A small self-supervised image encoder, trained from scratch: norm batchnorm, muon at rate 0.0027.
Rows from block 4, named by matrix and row number. Rows with one number belong to one channel. Each number is 500 + 40 x the weight over its row's rms, rounded and kept within 0 to 999. All counts start at 0. Numbers have three digits each. After the name is the row's rms in percent of the matrix's.
# convs0: first 3x3 conv (model.blocks.4.convs.0.weight, 160x160x3x3), inputs 48-55, a 3x3 kernel for each
# convs1: second 3x3 conv (model.blocks.4.convs.1.weight, 160x160x3x3, transposed), outputs 48-55, a 3x3 kernel for each
convs0.80 099:476440485502424475474422457473416435514550508574671559494505497531447505519494546530517488507530464506505521496476451512511558515583481485519584479503474527471458483476504459459516528551540536555540521542537517518561
convs1.80 107:529467528509463487517499497488497502601575525535615500492476482484500516565547510586540546492514511435517498479450467410403412447443417432441458406439440473488500507494530480467505520547602489481451470487433475462502
convs0.81 102:510505515486457461482468470458529485568542534555501524479484469523479475472509523461474596490483417558551509486559547570462441562580425458432539472537549491529558501433351497524458477482512517475558513521412469491518
convs1.81 106:424457498427450410487440439445417451463462444462503520546505437471469492479498535489545492472554464432466459528482507499512459505472466518501475508540514495546567502525513557545512529528499442540567543522523572635543
convs0.82 100:551482519496393458596499603525477539518509451505539467508578520507527490492505493478458468475539480546535426462552582528571464475525473546512516506539547518513518542508437422421428405357383499572533505588567529589521
convs1.82 098:481504483504478479436468481585603499501472499483485556434457516455486507482447402464451461458477522478492455448477528501503508550515519543485478520465456504496451540489511511495522507461522416462475418446491463430480
convs0.83 100:469468477470467493445491562539628518530551540449460483479444492481470500501506503554443491533465451472470451519489507517491546479463493492467514487506451529533491472495463532559478556511511488514488498584435433564442
convs1.83 094:468519519535576564512538533568507441482446481441413492458474491560528544532502482558490504505524512506551520526513432507531470528533493510514454460522481484456461520451496460459435479461402472461544491450477449481479
convs0.84 104:503432522533445478577531604491448443422467469518455441547534490484477458485494484498496476509520449514466476537539567490515448537502505499504511508519623559549574482473509458363414473450424487482481505485494507497517
convs1.84 100:464423397511502446502485518474505468529530436467511462491455444495488505553539518437521543502526483484505443446490498569547502518506504506496505493518474550521472415476504471462481451497511466549485465544453441469438
convs0.85 101:509513432446435511451482508448462537476497588462482524442443456493506461466514501534515454561512520575554493481478551481508485458519466457475497471477494486470468466466543514490534506500565492551525504541515494537494
convs1.85 114:518467471509470498490485499445466557498512505538554535451463459464500536490495529520542523491529572461491515478450456393437500445440444478475466505479417519530459492495499481465477418443467537534494455458442510514521
convs0.86 096:478459485432571539500591538572561514496500510509521547477500488507495500450457441516507480450465443433479460474499457466474469489496488499476458425429464457494452460460449437473490463461454518547507447503521474493511
convs1.86 123:455500488366492521430509518476510452486540495475517482432476462485473490506475511424420405456457457493492476461498502458488488441457426501510507464464459464473466510516529501503512505492468508519505492522486489536502
convs0.87 102:529523565535561541517484460516466524472524406521450493427550506409476488447490452431514427448545486471496598508497542451537519439526621481449524545504497505496495519550531500527539429521488484551539484477524494473508
convs1.87 089:550576588427565465502562481456499561543470484509444480476555480480491489395475494500515533521464482544461469461448508507513546470566512475487555514538530492490564481466512496517517503483520537488469509483446499461474
convs0.88 095:472482495430421458484457472490529461484415409506485514499487552482508502422448489499509601419515542438518571492444499490427446523525493502498452486537545434433480539488439543508530496542490531522495498546539509485439
convs1.88 084:544510543519508482479486475543509491463523505495524526532579550546541540443499543458428525472415451500443522434519453514512515422500532516526470552560531542515523541535583498522530498546520488483495515426485447456459
convs0.89 098:475492510499485493466470478452493491553550499492520490560488536519454479519448426511487444480509491443519480507430420537562487510577553450496514466452487521590540511449499476441449552484506470516515439453475474526491
convs1.89 092:462401421517506468549521535478464472466537507467515481424410487503419437427453474449470454502496468494482493527545533534515436482484447500443469552530508512578580558607544539563532509525519523524541566421439497425472
convs0.90 101:501507551568518522478517474500504454507509463450443487485441524469445505513501506478540488500547475469542452477463506455413447502479506472434518514471477512548473461532519504451540472420510446449487503549506507519480
convs1.90 095:506556573477497524514517474479546529543489482500450441535580497431437430482488495479466497495506517455502524534541537534516513492535475496554523484565512480510542427456446461463454494483465501506541515466472537491506
convs0.91 095:475565488459474464505486446484429519494420403419417451492492469511509482567556473567582477490519532504525533514535482512518508480471456467553479456524489499490500566532506521520493513507536518521497519574530539550541
convs1.91 087:511552500503494477478483497466476554441426476431442507499511449526504484562525465515509533541517535454460452478448506471486494531535514448494524510502531464516474444463480521482468567495462484494544465436494535454480
convs0.92 101:479501468476520515439480488582519514526545502515518519439497542413467567475475541552497519484459495443494488581510495530436498473480455489500469523456479519423402516506568515536526455514509530548530464491517481488513
convs1.92 116:517456513512581518489490510501502484506511470437489449469482522455487544498539527484443428447443473570508504543503470589525487520460527496524509487534489534496419448489506482475499473475460554539511465483453510504456
convs0.93 104:508491515543674633570630491558521524527527541496507521517491532513510504538520535503513472517484470511490504498472472467517484554533530515509503507443425476494494511497485503497515502499529526556525545548527526542510
convs1.93 106:505538509435628592504540517545543482500513497498490519479498473436510491449479477450426499466448487508502509500499493437461518451455479466511491521539502496485498434431480523528496638586567515527512525525488512513475
convs0.94 103:526525487506481526518528491471521508477526494540519508552493580465504534465532524508550481510570547495556499554589540494491523530442456520573483507486531504474516537449515470405459473466470463388520516509508461548436
convs1.94 103:457451476436452425473444527515436595553514515541551482516502477511510517532517462455476547505480513481486497523530546491459524545559507560563475539500486487466504571519543576566497527587531445509508441496484411513540
convs0.95 095:455427506414404473550503541455491519553539504504514484471450469420467453496485515443505567460543555487513533490490439537549485538543505508531544534575543510534589536503513502545485487455469450446466501524434501543516
convs1.95 111:495460460506474461522527499502500506459466536446432477509511504514524504534538555486515486476512480507545511493542473439441475491409456421433440478503499490501501513503552502523519489526525530467442499492460448467415
convs0.96 097:532519506521526511485508490473483471535609522481556543485507511488521521457436473484556497475568572502511487483472503475473549467455523462503523529522569514477501499511513509549493492518470462527517490567581478540514
convs1.96 107:533481487569509568535475532450438494510515528485505528551559562586609535572589510556508470539508524501545523498480491509500482452489482595579499557521482511490425542545520542549536465506484478450525463443515397476539
convs0.97 103:480509496523534512490550501550497535499523481493522458446527490508484439452514497536491475501595589471394435501476506550569571507422397474477521485557500473497535471477481445450430523543544547521503517467513529511466
convs1.97 104:502524458479506440447474451484521460497546493442496501410428456473478407525562537475479429503529519533539575429487497520470448479514570469500533474477516537493510460487440492500537543505510523507458507483455500534498
convs0.98 100:495431485525435384519467450447532471511445507477496467446471464441509444495515458492396436554498464504532481510487458469445477516586500498522516538494516479554517520506534459520519525485485529555521562516453540498475
convs1.98 088:468414488431519523462460502486505462429422433432455440473435474526507477525531496536522548489527464460435402574559540541498501491489533483524498449457578425454517568511498515425450559503523509490490493520485487469561
convs0.99 105:381555472470509542512462480467548451488484460499465517549504494500488506457535464509504528552490532541467478499513480468524524528476450493541509576511494595479526577499535504509462462522456540442543543503547508609468
convs1.99 094:473517541532526479501509470541561478511494505469404449519504545469428510412428453499516514564497507535473459422486475432457502449485533436436473446430460457471469524530521455499453495512467519464506480524478479599500
convs0.100 100:461474451493512488519495462498521498532514465529522434556602569541528504530556536512542469467517482492514520501510464508546476530570527481514440492497459530567483463511514496533498564605525473499550487449509452418426
convs1.100 105:524506529508482444557520517524535569429477497474509533439440456439445487480488470454479510514501466540508477531474461529450437514403427523494539494504552506506531518535545491503543460547552492519485530557509567599546
convs0.101 104:523554477466533592513479488488481507530500489530521513532473455512488466510545496493503556535520511535468461524469462527481469575508462530558531532514503480443477459434444519572493499557541487490495545517500476491496
convs1.101 104:557550484519546583515574569522516473491505532483527499452457423480494429511536558471497475516491458512533513440497443484458411510509505480517528501512467498496523487454486463389421454474447511560562517488511592496516
convs0.102 108:391526506460492404462457516444508453446483482433550488516527530502528520485503484553555485505512460486465448508545494499515449497531488523464482435393413485489510474509521436492512460543533520535518437496552499490467
convs1.102 107:471557553416487538444497515521478497515517510534516485443509524438517505574531510420431456437457464502512512512493485523520510510537520529509522475535520466528535406438426429485481446484491485464542444493530509509474
convs0.103 101:503506497497521495439475458486524503489507517466467488556546537538532520551517544506474530478470475511561534461446471490520505546577474526439465487479501565541586585518496538463499568489506481445465480473456515568499
convs1.103 096:448432487511511452454483504499499517478495495416464438480512499527508443494496458510470446483507460500531521507557498519576502499555506480420471510530503506503514555545541479474477478485498530559558549536493543556474
convs0.104 106:460436526420468489506495482551409480473515489576571456405537471505427474531524541476507484503522407503495467513491470523483504445399515498535539499554577440510467487555505518471512552523475509541506524508530511522544
convs1.104 099:534476545612625570517529521502560513499569514538449492537464486551530540538497561529530566484507516506508458495486518520481536573480510491520485537547426509438429506490485458424430487407429385540523493510549536538550
convs0.105 101:477486520514585540505487512457521440481514546459523480461509460510512526497522549486488499548591524451558547428424532521510532501493479518482490551455542555466540509508489514495439438512465466424549465454498527537555
convs1.105 089:519528561478520506506478494516495564583566506541620506516515492504449471452439462499523521484542491505461548492542582543538586503495552490487528496480535532465492472477472500486511447487491501537533549440507436375472
convs0.106 099:479482411526523439491456420459496518543564508605472473516491436519507387482540500528552518482500485519512448463485464418517445482541459465491488470458498451399517536507474510533473520519474549446500528449490481531486
convs1.106 108:544504500476456464501498521459467551539550544505541480479482496474453518516503480515515518515499500505495422523583548496510512509479543420432507421459542489487521579517491579551482579550525475468446487481464471503534
convs0.107 099:517451490522437463489515507533551504554510474455484441539504457538504486534486456495493440463446414473398442493483446490433420492472492527568543572561502523565537519508592516532533513514503488517526494499546535499506
convs1.107 095:478447511546493470526489501522515448442459382475490436469488510502492496519530544447487473443414450473489498537519480538497471470478427521536506502504503513493495510545533444445476453441437469503531447489532460515568
convs0.108 106:495541530458476514503444518515491474467603496445479553461464503445461475535474473536535451453509489411545513509475474487555445472551514489487524461460498462447525459525479482457478542464472495514500463484525496451494
convs1.108 102:407450513565579530556544525512510497511493508512518487573566513569489476522559459544549452481415526454475505525431508512448443479525522494474486459506553463514582532495456508543557528519534510539513514552497461511477
convs0.109 096:499494555522444479445525533545590545548515455458457480461465472387506475449525558548503547526526530466431446524496427569450446465437389534470513559512435494531493453488494442530494485539472472530556537543561526462487
convs1.109 104:445429501519519511504495535472510510443467473446471514489501507511548523539554545509506583567517521494512476472474457518540529557552536505489464477472444451467486482483520510504544455476516488488525520564545470500526
convs0.110 096:566515501493480492565543520541463459499458485484459498423396416521456433483517517516569493481493500493502455542474523508464461537549532445519531496547530431505534447429457508490424540580540513461485520506487498483480
convs1.110 095:495494495486538448517507479438450455484402431491429411507504464481529596564551562481480481446535513487492453495527526483474533532531520456504503454461480452506477405442404497476427525538493526542516571517506540532482
convs0.111 092:476485517467433452456465404506502448540492410495591504488492535475481491473439505503506532494502497540514490521492458479549480532546515540513469554494475527463441586534571497506542534470560441500526542537535537509556
convs1.111 088:531444496496443425435469413455497466482463501489542486431489534528556496499539462476496501504462557498475494498513425452490458539507463514514502513540483503551519470485493508491545495478446437428488483475536510526534
convs0.112 098:573555504490436461491478502464522459525472450468472446484497488544562501520509482432490608492511591556515548531498565472546486470500468467473460473481473500532476445460423490541423449480438465434486411419451456451470
convs1.112 089:499543510516511521540477478518465527540483446536464530496447484482476471508464483520489519495528506483524489557517525542477498463472459519450445526498464501498523407460367465475454520515482528516553560530536529488485
convs0.113 095:486493541433447471453470485516510549510539563501477497514530532518501468490472438551495457509481479487439443551529504514502476473483481498538522552542514510496479424420429498460470527531457476510484446545542513507515
convs1.113 094:558520460533561459541538501498471451530575512554541508512499479522514509494506516507546482504450427525465449496467475461472473494489518500477533504429433524513493505517511470463489484551569510502539570548492502539551
convs0.114 096:465453498470471469488412401401465490415497503528556558452516473480512477488499434538564551528471483557493519500506453457458512453454519466515463518541475466507459494432545494460557499576581491444542513470508501478540
convs1.114 109:490478455511476442482457464540559563536559598548534607499509490505527508549617574437478474479510524487507468548547516478520509541458529538523491497473478482524499544533533483507508520525451543524502581565480559530429
convs0.115 099:402469474460480412538487477530590506526502509471472458460514489444508538502467513500485555493482563516548548554595469502482463520476434494450450492466425536511417490546497469491561489447543458469569460491556500534604
convs1.115 111:505494575546522472537584537547538460506477413511480516492533528565553525566483457455486578479541579505459451494525475503538489457470479449457442454485446468477405414513572448485555470513515537497587506516559487568510
convs0.116 100:493480537509460529497497482529457495451450476425469421482494492540471516457453455471539545526547515492486455453494483458518488544508525476522466574519505543546572519482448521484446455479463440450538487461576538534554
convs1.116 105:472403488562456492524522502453557583484559539513519517528542457488503467490470454521577542414467480483452480435528486523584537522595498486595446509594463518590488534546518464473467457434481441475486404473412459468468
convs0.117 096:485509492500485534439479550499463506541560542545519542516498453508495446469480415399477530402527548485566475437462496471560533507553451503488394535448434492478502527502477532531453466488553534404459510519445498468489
convs1.117 101:485476489550534507499541481538446422484477470520497506564503503598555502565613515450464524420543545477456522499473482493487484515544513484503469481458488472468482507508529507493525465478479488524611541567576529619552
convs0.118 103:495443456524510535512511522506513475566427461508405433526494495508441481551538570518461487527444504536503456544490537510481546522491557522436535433576564474608555568486418535458443518475470454541558452534556523622615
convs1.118 099:464499591453493510491547535542561505498460434462454532526505522536547524541502489535481530488456542491508544474467461511425419488470445500589497523536459514572474556546499471483432445471481420592508475581511541560472
convs0.119 103:536487525490464499533547540541520544469543534479549551525531508461483493466508517503508494481547499445538548462396440520613580469538495543559481538552488490463444478540524472538511447478490494506553511497509487483493
convs1.119 106:497525545472471515464410444400485528482516511497479511507473506557500505528477471487521485525534521543538520489521497511523520547516491474472479464466465477495454503525528514507519524502499543542513488470492493505511
convs0.120 101:503415493589478528547494485492530470484445432436450486504505469534498477536473499509443474494439503503448463516467508534475518603516414522543545531465507479471499488466561479476460446473505539457508535525551479534581
convs1.120 101:476426550474493493516516440495494526537526495480511483541503508495505499451473452494533437456469505509468495513512523596545530580527496477482529449444460482506522572547528569496512531490482506524515492561507478498501
convs0.121 101:506482500490436480476433536469501565519438557478403515535529497507518498455520465547565420617588483569492504469563488503508463530477488513526520506552507480583502436489499414522521497512458526528529549503480506463489
convs1.121 104:479495484523498517561579581460507540475529549471484504440455477435520475474426510515486452516560471498549464492483493473542518520500517468439517430409470380453446493503466500488541498516552506469469538464427538463446