From a checkpoint of a small self-supervised image encoder: activation prelu, batches of 128.
Rows from block 4 of a small self-supervised image encoder, named by matrix and row number. Rows with one number belong to one channel. Each number is 128 + 32 x the weight over its row's rms, rounded and kept within 0 to 255. All counts start at 0. Numbers have three digits each. After the name is the row's rms in percent of the matrix's.
After each channel's rows are labels from the 100 images, of 14976, where the channel reaches its highest value: "colour at peak" is the nearest of a few named colours to the mean colour under the peak. Only what is clearly more common there than usual is listed. The data: capsule endoscopy frames (Kvasir-Capsule). In brackets: how many of the 100.
# convs0: first 3x3 conv (model.blocks.4.convs.0.weight, 160x160x3x3, each kernel summed), inputs 80-159
# convs1: second 3x3 conv (model.blocks.4.convs.1.weight, 160x160x3x3, transposed, each kernel summed), outputs 80-159

convs0.49 089:093152158109115146098159093093183147115169085182127135096107162110184156115153102052113081135153105123180109084134096081115157109157124125111143122174100072107166108121145184125133147141185091167119128119149094121124130119173129161071129141
convs1.49 118:131117069075104125078081085078073114150123073183113098102140098135056197088076092148106158170122141143125128103119099103165127142097133117132149120195104116110076083124146169112171181223101092102102145097140110163070066154214070122129191133
colour at peak: pink (44)

convs0.17 109:131091173123117114133158144123076147097141145103108101054149089096148062120113098087105136104183111117113173140129112089078089113173123138131143073130081068186161127105106090105115142125107130127123116157130153153127146077126119093161078066
convs1.17 109:169111121151145131143119132125142105106107111078092125146106120128143079153151099163170149134105083217082112099064145110080180197143154123095172051124117158120156143092098079082113134136113115174067112173098098150151145130189120123138140133
colour at peak: pink (57)

convs0.87 094:039081148136137107163138114153164142152113118227104111097189100122106149095094116121124128094101081091112122084145107120063144122145149138159111149131081139128110081154108082053160082147093193149128117091176105079191106117111117117087166119
convs1.87 090:123182151147126124142153113140058140147077151131140134124155063170097135084183059160122118158153138073118111074150081135119195093108148120140132155162124120120127106082187091057148152193151178090137170157138084158115125115132139125156154162
colour at peak: black (94)

convs0.98 096:122151122090150086130124097151143092183105113118116112146133119158102113083191128097124096058120159151052172148128152113109132128081102140094096128145160118151131187121110079072065145139133250108129112081093071129093117155139071109164163093
convs1.98 086:152113147124137188129147158131148114165149121140133144166174186122150061127167117169143079177103084109189129107124120088169129083174165150118137093098182117154147175084150192130109139148122196107137079130133152134117114158142138156115107082
colour at peak: orange (33)

convs0.151 100:072070104191161127097092066144121174108130140091077190150115101139135127136105102193130181117122127086141154123083135113105082136058093184166140102115093116121112078126084115130128135131108043193084110125166140131118144081121114087147147146
convs1.151 105:108115142088194136138142120099153150108130045147136145106119108111077143179112134120114107123165161133143107117156126148166119124192128157085162149138154104100174152125182175128173110081180183196107162163141166092113101143101100075129138021
colour at peak: black (61)

convs0.35 097:134112173160124157122113120086048096069128157083115113126120106099090141174097082185126165115089083059102160134118094145142193151113147142119139145105088109167100161152099121120114110115149106152088105114166102154138090161092142085125200129
convs1.35 084:119177125162123143154158127060215137089160199124104171117184162074129138162175105126119092132119089112133112089117123113146129038170102116158092127148140132173110093133229127126150172105142171103130094116159097128090138102111113146091122151
colour at peak: orange (45)

convs0.148 101:102129136137108129171130118141120132101145100149116130093076088107071185149105134142106124092139132102125129168086169155182136109158081172126135131127115133114134097122058084182055109107081107144080135138116163144084132119099149155106149167
convs1.148 093:149102114140116139087148086123097071153117100169086178129119114129072085133186104136115111097131123132114101149152127145131116116117130082117158141076123096151144071127203096067138171176157101137118140150145135161179076105127161129136110074
colour at peak: black (51)

convs0.114 105:086094143115094136127183137110155122129148126035054097157145120139138092149127153152185082094126134098072084125109132097114158156099119125164067137132110069166161155146116131074142105129119151115118123128071138125107155145080092077182153150
convs1.114 107:181064137079165107101174120129220169096125158112107145105160135132151148065129106145137120174069118161097094071115091102119087109120098139146114126077146162126155124154175108118099106103099156136082116129113122177140116122196160113134102099
colour at peak: pink (50); orange (33)

convs0.99 077:100148105140142128123138181094167187150151110163172081113145083054164152118119128097145131143111067140110124138128122117175161172148114142140111069084157094151166172129109103131065108169152159123127178107068092131134136088130141147095084124
convs1.99 097:091148141057124123036133092076067174173110136076109147105109166159112071091146132150130073085152140086121114130137138100095116106105106121082102102172195082105086141157158113116142112096117150111090102137106189128081127087099147095132143102
colour at peak: black (42)

convs0.77 114:156160115126119226129128109162091097170120092156096125144131158111141157098176167141133084147122104122166093064196166086107123129080090133143134113161108120117143097132184125126123076121156105127074098127178131198113149134171095118114128127
convs1.77 104:104063129111065143154050122094129095095150119122120146110128107151200128143096082110099138107144078078162121165088099126119093154113149170099077147097113139171136117149143136128106140155154127126143128122100127108119095076085117080107128099
colour at peak: black (62)

convs0.79 105:126105094101103129130075088135114171108156133092077064106095096140073112091179179161107126170137170111151035071201134119105147146154109136130083140164069132138156101115132075129150059137077143121136103071152098106102135146112101156139123093
convs1.79 091:200126102119161090126091129104191157144102144118129139155149178118133134109109125182104141140186151159096134137152102164134138101059131120094138140097102184178106108071103111147133115072150157099151145198093119129098168138175167176195174049
colour at peak: pink (25)

convs0.132 099:168135125168167155091131051148053127086116092074162155135120110132101128123132100127136131155083163139178108119110137153159120171125128154091127127151102119142107131092130137133140191145066110141123125189073118071148119124176098149151117143
convs1.132 088:115104114093123130172086138184167158119130053141145185134142069127109091131127102183088123140124111152106089111131134125135077114089094209122145188092127210068136129156140137164114119113103126255169130101150182118112099092086128137109145114
colour at peak: orange (32)

convs0.63 103:073145108094117116178095126133169100105154142178136160107193159189130128080211140115147098129141073113080081092131113150111121180104148110169146163175077174164103117167101138123093139183184106129164127100133096131091124123085136162129122115
convs1.63 083:083175132130137121181118107120102164128125123169162085147094110190135164138140086166113059104124124137141166131134122134139143070155173156092133137163077170128147117167072102140172154169122127137150139204126149114129070178124188166123161141
colour at peak: orange (62)

convs0.125 108:112116129156140170145118134120157102180122106151125121217168099083097148122191142109215101117134089115114158158139157125139115139119112117154167154151130114158165191165104086176191117124168084113135099126151137076128120197120108145161125165
convs1.125 104:181130116125179117131134114106134098145108135136112127089142121140136127101100138136069135111097115096178114081125107134162120116172094075091119085117181113081133078107154127095142131084105108104128128102087150138128148067123135096143120137
colour at peak: pink (45)

convs0.27 120:105076179098130168102150122188100116090111106064090140137131106163128090146067095104147136083155140127108176083101116118073084096105135115090111118141085165155152139132112142113116145079095146082159098129098110063115124119092101105126078097
convs1.27 089:116106105196151221176105143087134143082112123143105082176164095117147136174115144102128139128114139119121081092121140070128156159075149143124138150158122107099090181092111095177120083137160135170155138150187094123110106147170134111087084140
colour at peak: orange (39)

convs0.31 095:103108096085126164132113052135108135063115087046046109182128125168120131103148110111115148125163113102085150095115140108157137095127110124087110166144083126131131062148128123110123136127119131136124026125163148110094112180060149090054137177
convs1.31 094:155103099129168092100168159105107100144135080082128131130184099168098168117075149153158097137130068195136092099152159148142168162142069104205140167112099207172079167105181128131186093155130143108165135093138124124170120132178173084179136146
colour at peak: orange (35)

convs0.139 091:165154120100145157184133113170164136089194113133148103169151070150154065178066095182145073100163192124156129071177158121162145184116086081153163156074092116148163098138125233106126145074152111120097115091117152152143143129165122159096171178
convs1.139 093:105123154038097112154128115161154156117133112174120128181091146125109122150183095152129131102186187115132104123176142099105093031137139129213067178144109132153146144161160150171119143144141128154149101123096156144112109171141116093121117131
colour at peak: grey (25)

convs0.104 077:136112079025078116095094099094167100175127084144134089116121150116201108128135083137112122083122101058077138163089165113079139137098123078142069176128118154111136182147133132087131134133103155134134114093115083170140110073094102092114129155
convs1.104 096:127139139080152149152162112085117138097142108092111165123154139116089126114110192200100116211130171097145097146103120168174136045141110165133124112133162131098126165171204155125104130117148144067160170095108154154085107133179170140142166095
colour at peak: pink (29)

convs0.19 119:057115132059109055100117093119126153049083155132143096098168107097126074073139106098064092144082102146082068105123121112095147123102128104111044120151156163144165163101130063111106098155024172142112102074119134119117068083125097147155094116
convs1.19 092:166106082115166093099116114141090151136148160182142095147104097141090113136097132114044124182126133128172063125090139131130108113108196062135142172100064127127102134144108141141122104131126161121120177064081100135135061124142089119114145133
colour at peak: pink (27)

convs0.128 095:115091148074111206163122112124088143164079129116082101081185126064126102138147084145119092060108092137054139133147178170058139079131145111168147133127109062126119119162084143105131105118164113121129142146131150105149135137098130115111026113
convs1.128 090:159112150118140144098158168087132123095153074154123114109098140145153111144189073097148096120101173182118096120149136098061115127166111043113057099096127112146104132176152045104175081134156098133104118188134115136165107084137135165130106123
colour at peak: orange (40)

convs0.82 115:178087129063171183124151137138120099077103104108137065147127094049129088101076122138121095169181083107134091059174142122093122135142127089068130121133142096130165138100145100101120091145132135057115119136146173123159182126107099103068141119
convs1.82 103:168151111087107059151086168084152161147117120157173139116076099078141185128126155161153125115095169183116110075089111119138115127144093109066171153119122176097145088127053099134116112144146155131119121164110119142088136175151103173090162042
colour at peak: grey (36); pink (29)

convs0.51 093:110195178126127131071154087170121111119075079159158133110129134118100107133140137057103127116150095147160122150161178130098140115084079110143082121163158148145138165112104128068117116084133126122103192133141119130086096090118127120097071142
convs1.51 102:153218152183143101101129126124062161192109174136166157155156142113204083072106148101102125110122087186100138126131097117130147077146133137153139151127126148109116085135135119131127135136134137175099119147116119149113117125139194138148113151
colour at peak: black (51)

convs0.119 084:146119076094103093153141111148146084133142155164136057115086081181126138122129138159104097092125165142111149143123094139138105128192077174156126084126146103137132089044104079183116145108135091094113122135119135160129101116138134110116064101
convs1.119 107:154148176112125177115148123168136115125139122121133050117155173122202117095187163082158071187136133151108173154128145070158155089159131086120111088098158158114144183100085086095135136162100068157124100068150108133130113220141132132128072118
colour at peak: black (96)

convs0.111 100:144136159152111138115057147133137096149138081123121115091076124133144115112128109115116097095165097080135155147161178123088103139141082152114151134137057109092156112149176107100154139107105090093163086102176160170073124102129133153120136074
convs1.111 088:184121055120107115101126072124107110142144141112152081156140182116054159109110127155196143183100140147069078120113074144154156140134135135172166164096116098156105151101099130124106151141138205142084166125102135179165091116188070144089130148
colour at peak: grey (27)

convs0.59 085:132086123098158172123142117192155108107104143119116113111122144156149087122173121160103131088148098127128117150076137179138100141094121078148150117128112167085115086169157140144151074121127163116098156125118140081156150149073126104111131145
convs1.59 117:110088142141112038110101125121108160141160078131127177140106165104044153126050106101170212145170152123113139126093030152111136162165093172100146138123080101128158118103122108130147153095132091117159128076147108183161049168155145137094148151
colour at peak: orange (41)

convs0.47 099:166156181130104186141095134111079090143126108122067114145088118095136132101140111097105137142122113088113181117128149036121140173112104108142163112124174118189164160115110125145129107112113122150180124154141074159033123133097098126144065118
convs1.47 093:075088121105114130132144137109158095084102115144128156101136144115083092161126121127165131155119164097078080210180095126114080123157137140119120081122084083116150128076125129124177167116116126161139119131054179119205093114151112135131130114
colour at peak: black (98)

convs0.7 097:107144108098160100115101158150135112113144163162181137139162070129156137131107152097074115158112092150109101111147122150111149110135097099062125078141109136122130139133140102108088094152088192076077171077078151131121093116151116072117098126
convs1.7 085:149147142156106105151186189080089125131153089122121127098151146146074122111164097181144137056112080106157128108172150118118109115071126094062089134141140128135150099118160198118078121148153152154141127177113135215122185121099097106119090108
colour at peak: pink (26)

convs0.143 104:120128101128125134169129143122084131111118148115114145096153101156123160106141163108152125126182138132118090017094157120077148153108113079095105120114099145137091069091133134135114068214117085118120029123141107170114155137107134090116121116
convs1.143 082:134205133145104120135146146147137107194116183110149140191058150107133090144161073093109137135135128144124160045155150154125136148200164090152173129129117121157136136144137063127132058086157088087118150123179122116145140174130141169159148122
colour at peak: pink (37); yellow (26)

convs0.90 093:121146123101162144128080053106097123048204145132117108126142123157104145127102139156169146147099164103138104076122106104153071102079133126131074160077095175102149183181139150082154120130114108133126113102137159106115124102105112101124113123
convs1.90 105:121133117106120159123060206061120138137105170156145094175182136132132124129135137108203103081134092176116087161091174179097107118185198133122088105107151150168138067059129182180145205160115127138158072136151133115184135191126179135120116159
colour at peak: black (29)

convs0.30 100:162110178133125165157137108071148122144146076122092152137131134155151094162138153100149069178125125111113084093091114158079137115117132116112159075126057110106141095089137111100135153112090083112057104144158074137069114114109113105135159125
convs1.30 092:140124111163108112071120162135157103143090129095165155104166137130125128111131120135100162115105090102087106130123157088146146186112137125124159190096110123107131181170126144122120149150169186147124103090119123091132128112126128093170101122
colour at peak: black (45)

convs0.18 069:123121091143051119119150153108142123154135155172091136092113129154055111162116117125161150113059134121087139107097124132119109102157125165160088175100095177149105148095109144119089164166149121126100105112138153161116132123088116094141112090
convs1.18 109:140108194138211129134093099158122111153172127086152158158114097123128167166129162150072090066149079127132123073118113139162135087135150221119140128154144096184120094121114140099159102123143119130134138155149121166156086074082108190126170128
colour at peak: black (100)

convs0.48 095:106090085108114099126124129119123141134117196153146094147154102174099151159104145174182101156116136091086135145106116135127057117100131105083109185128067077095153221128094122134132093136113136148099071107156139090133119106088144093136129134
convs1.48 100:096168234150131132089061124158054133119148152094082113102144116105125101141130087127073132087083058123092150142133179085159145117125152127117130088129139147104104082107120150117196079175112090139078153075202070159136091126128113189142129181
colour at peak: black (100)

convs0.41 098:146151100124138177080180113148126137043150159141104147170138102171121131158117128113201126081115177076109106120112083160120132115137133102053166151140069057112177210125149098123116183118117188095078152100099149111126112102134126113125181133
convs1.41 101:072136195137125115137122134150149130146118095089148139097118105123153127168116079127150179127085073138154131128090169117143145150034153122138108083170180180084120132163071228156155173108100098153085120133139121135128136164173162140148149118
colour at peak: black (100)

convs0.95 114:085163154112143126116111126135125126127143174145124115071139081172138100145106116130112098145073111130097104144053094045121082109115120158061190117126165110091164193098102125149106139137136122127076150110171152119132141127159102035127153109
convs1.95 111:209145097163145099096138127152135057167124090134124151111171149153133122170130048197158119110181146161109094148074184150116136105146089135089084121102137113121115046094123186121182141121113119181121122154149168165125127097059132090120136102
colour at peak: orange (35)

convs0.62 106:167093107090121116133125110148090120133100105104123135143126143156130102117127102115119141096172121103176182078184125166067085190171134108095161136126108071142119147089212146164124076117150118088136105064141100113065118182082111155157141117
convs1.62 108:074137106155165126145133113184122055103087187119120155154208091063098134136109147126050169159107166104141139137165132104206126194122148115124154097106115116180169151099085086133069185112129157188113139123101107148110133113105122156089114116
colour at peak: black (100)

convs0.118 091:187095120075161152136106058132069180060157096127116097139122140200116145101073148135227069160172118067182146110163092111106077198164136135132092100125133111105107114107108134133127104102121092185179108119119179108090141086116099164147107141
convs1.118 095:136142128132105082134074113165102178094122158130150089097132164123101112068107135142132130126079095164077181097105184136118155127128156150100082111091121172146151104100064139148187172131076093160110109120151038113099112144170154145121130178
colour at peak: black (69)

convs0.152 098:132098167116134107162093093166106121139143124191146147096111120102089144098176127121064095114102137176111204080145145118149136158062065099143133113110143179120155125132124143146139148131112151195086097104135121131088073184121124108150054088
convs1.152 097:124135101097153141184159106098211165115129096150140158109107107085113156139109123133109158063120142154152094150122126139132042109100093215145165171161200158183171185179146137133115104100166162158098096113122079138150130118106118169157146117
colour at peak: black (100)

convs0.3 126:131158144080090148124099128182123134119117120163151086082134089125137119098034155109121116145099168097183099131146077120118114091117114091097077071121098132090150133087120113143144111100069094082108046116129123120145086087108139163068122055
convs1.3 091:119123088197118107093131136080095121131158098158115096145098097133094138133151156156185164108125131132119083116115085101119180081134104117121131113071138105121118140143098086102046145117153092125161171164067108147084115112136079148195086160
colour at peak: grey (28)

convs0.2 099:148105172138121150113111126142159165055106137147120172078124152225152140139139158118160096123129129131124078120124134135092130152089120163121112126107132202155168091112165158123101160120068123143114058140120115117120139070084140105144106096
convs1.2 085:131152147108155209119101051140133131118113152111167100151159098125115148196081146121045135131152087103150097116146149140153134135108136087150153139117054096093097211126130076127156126133134077204127153129188140122128124121153113151111103132
colour at peak: orange (42)

convs0.123 098:115102103167148168181082120138090079092127123168110118110143091154104188119091140126129119121136131143135109198100145143117128125094121087164146116135058125190130032128157130121142140189169101145101065141131141156102121119127137134110153137
convs1.123 089:162166164068132180106191057152179102141153106122077144103117146155050110156118121153182128129131139135131143192150175146136086127136110172128161177121200170113147178115115156092111085111153145137095120124160132069136127168111128099149158120
colour at peak: black (92)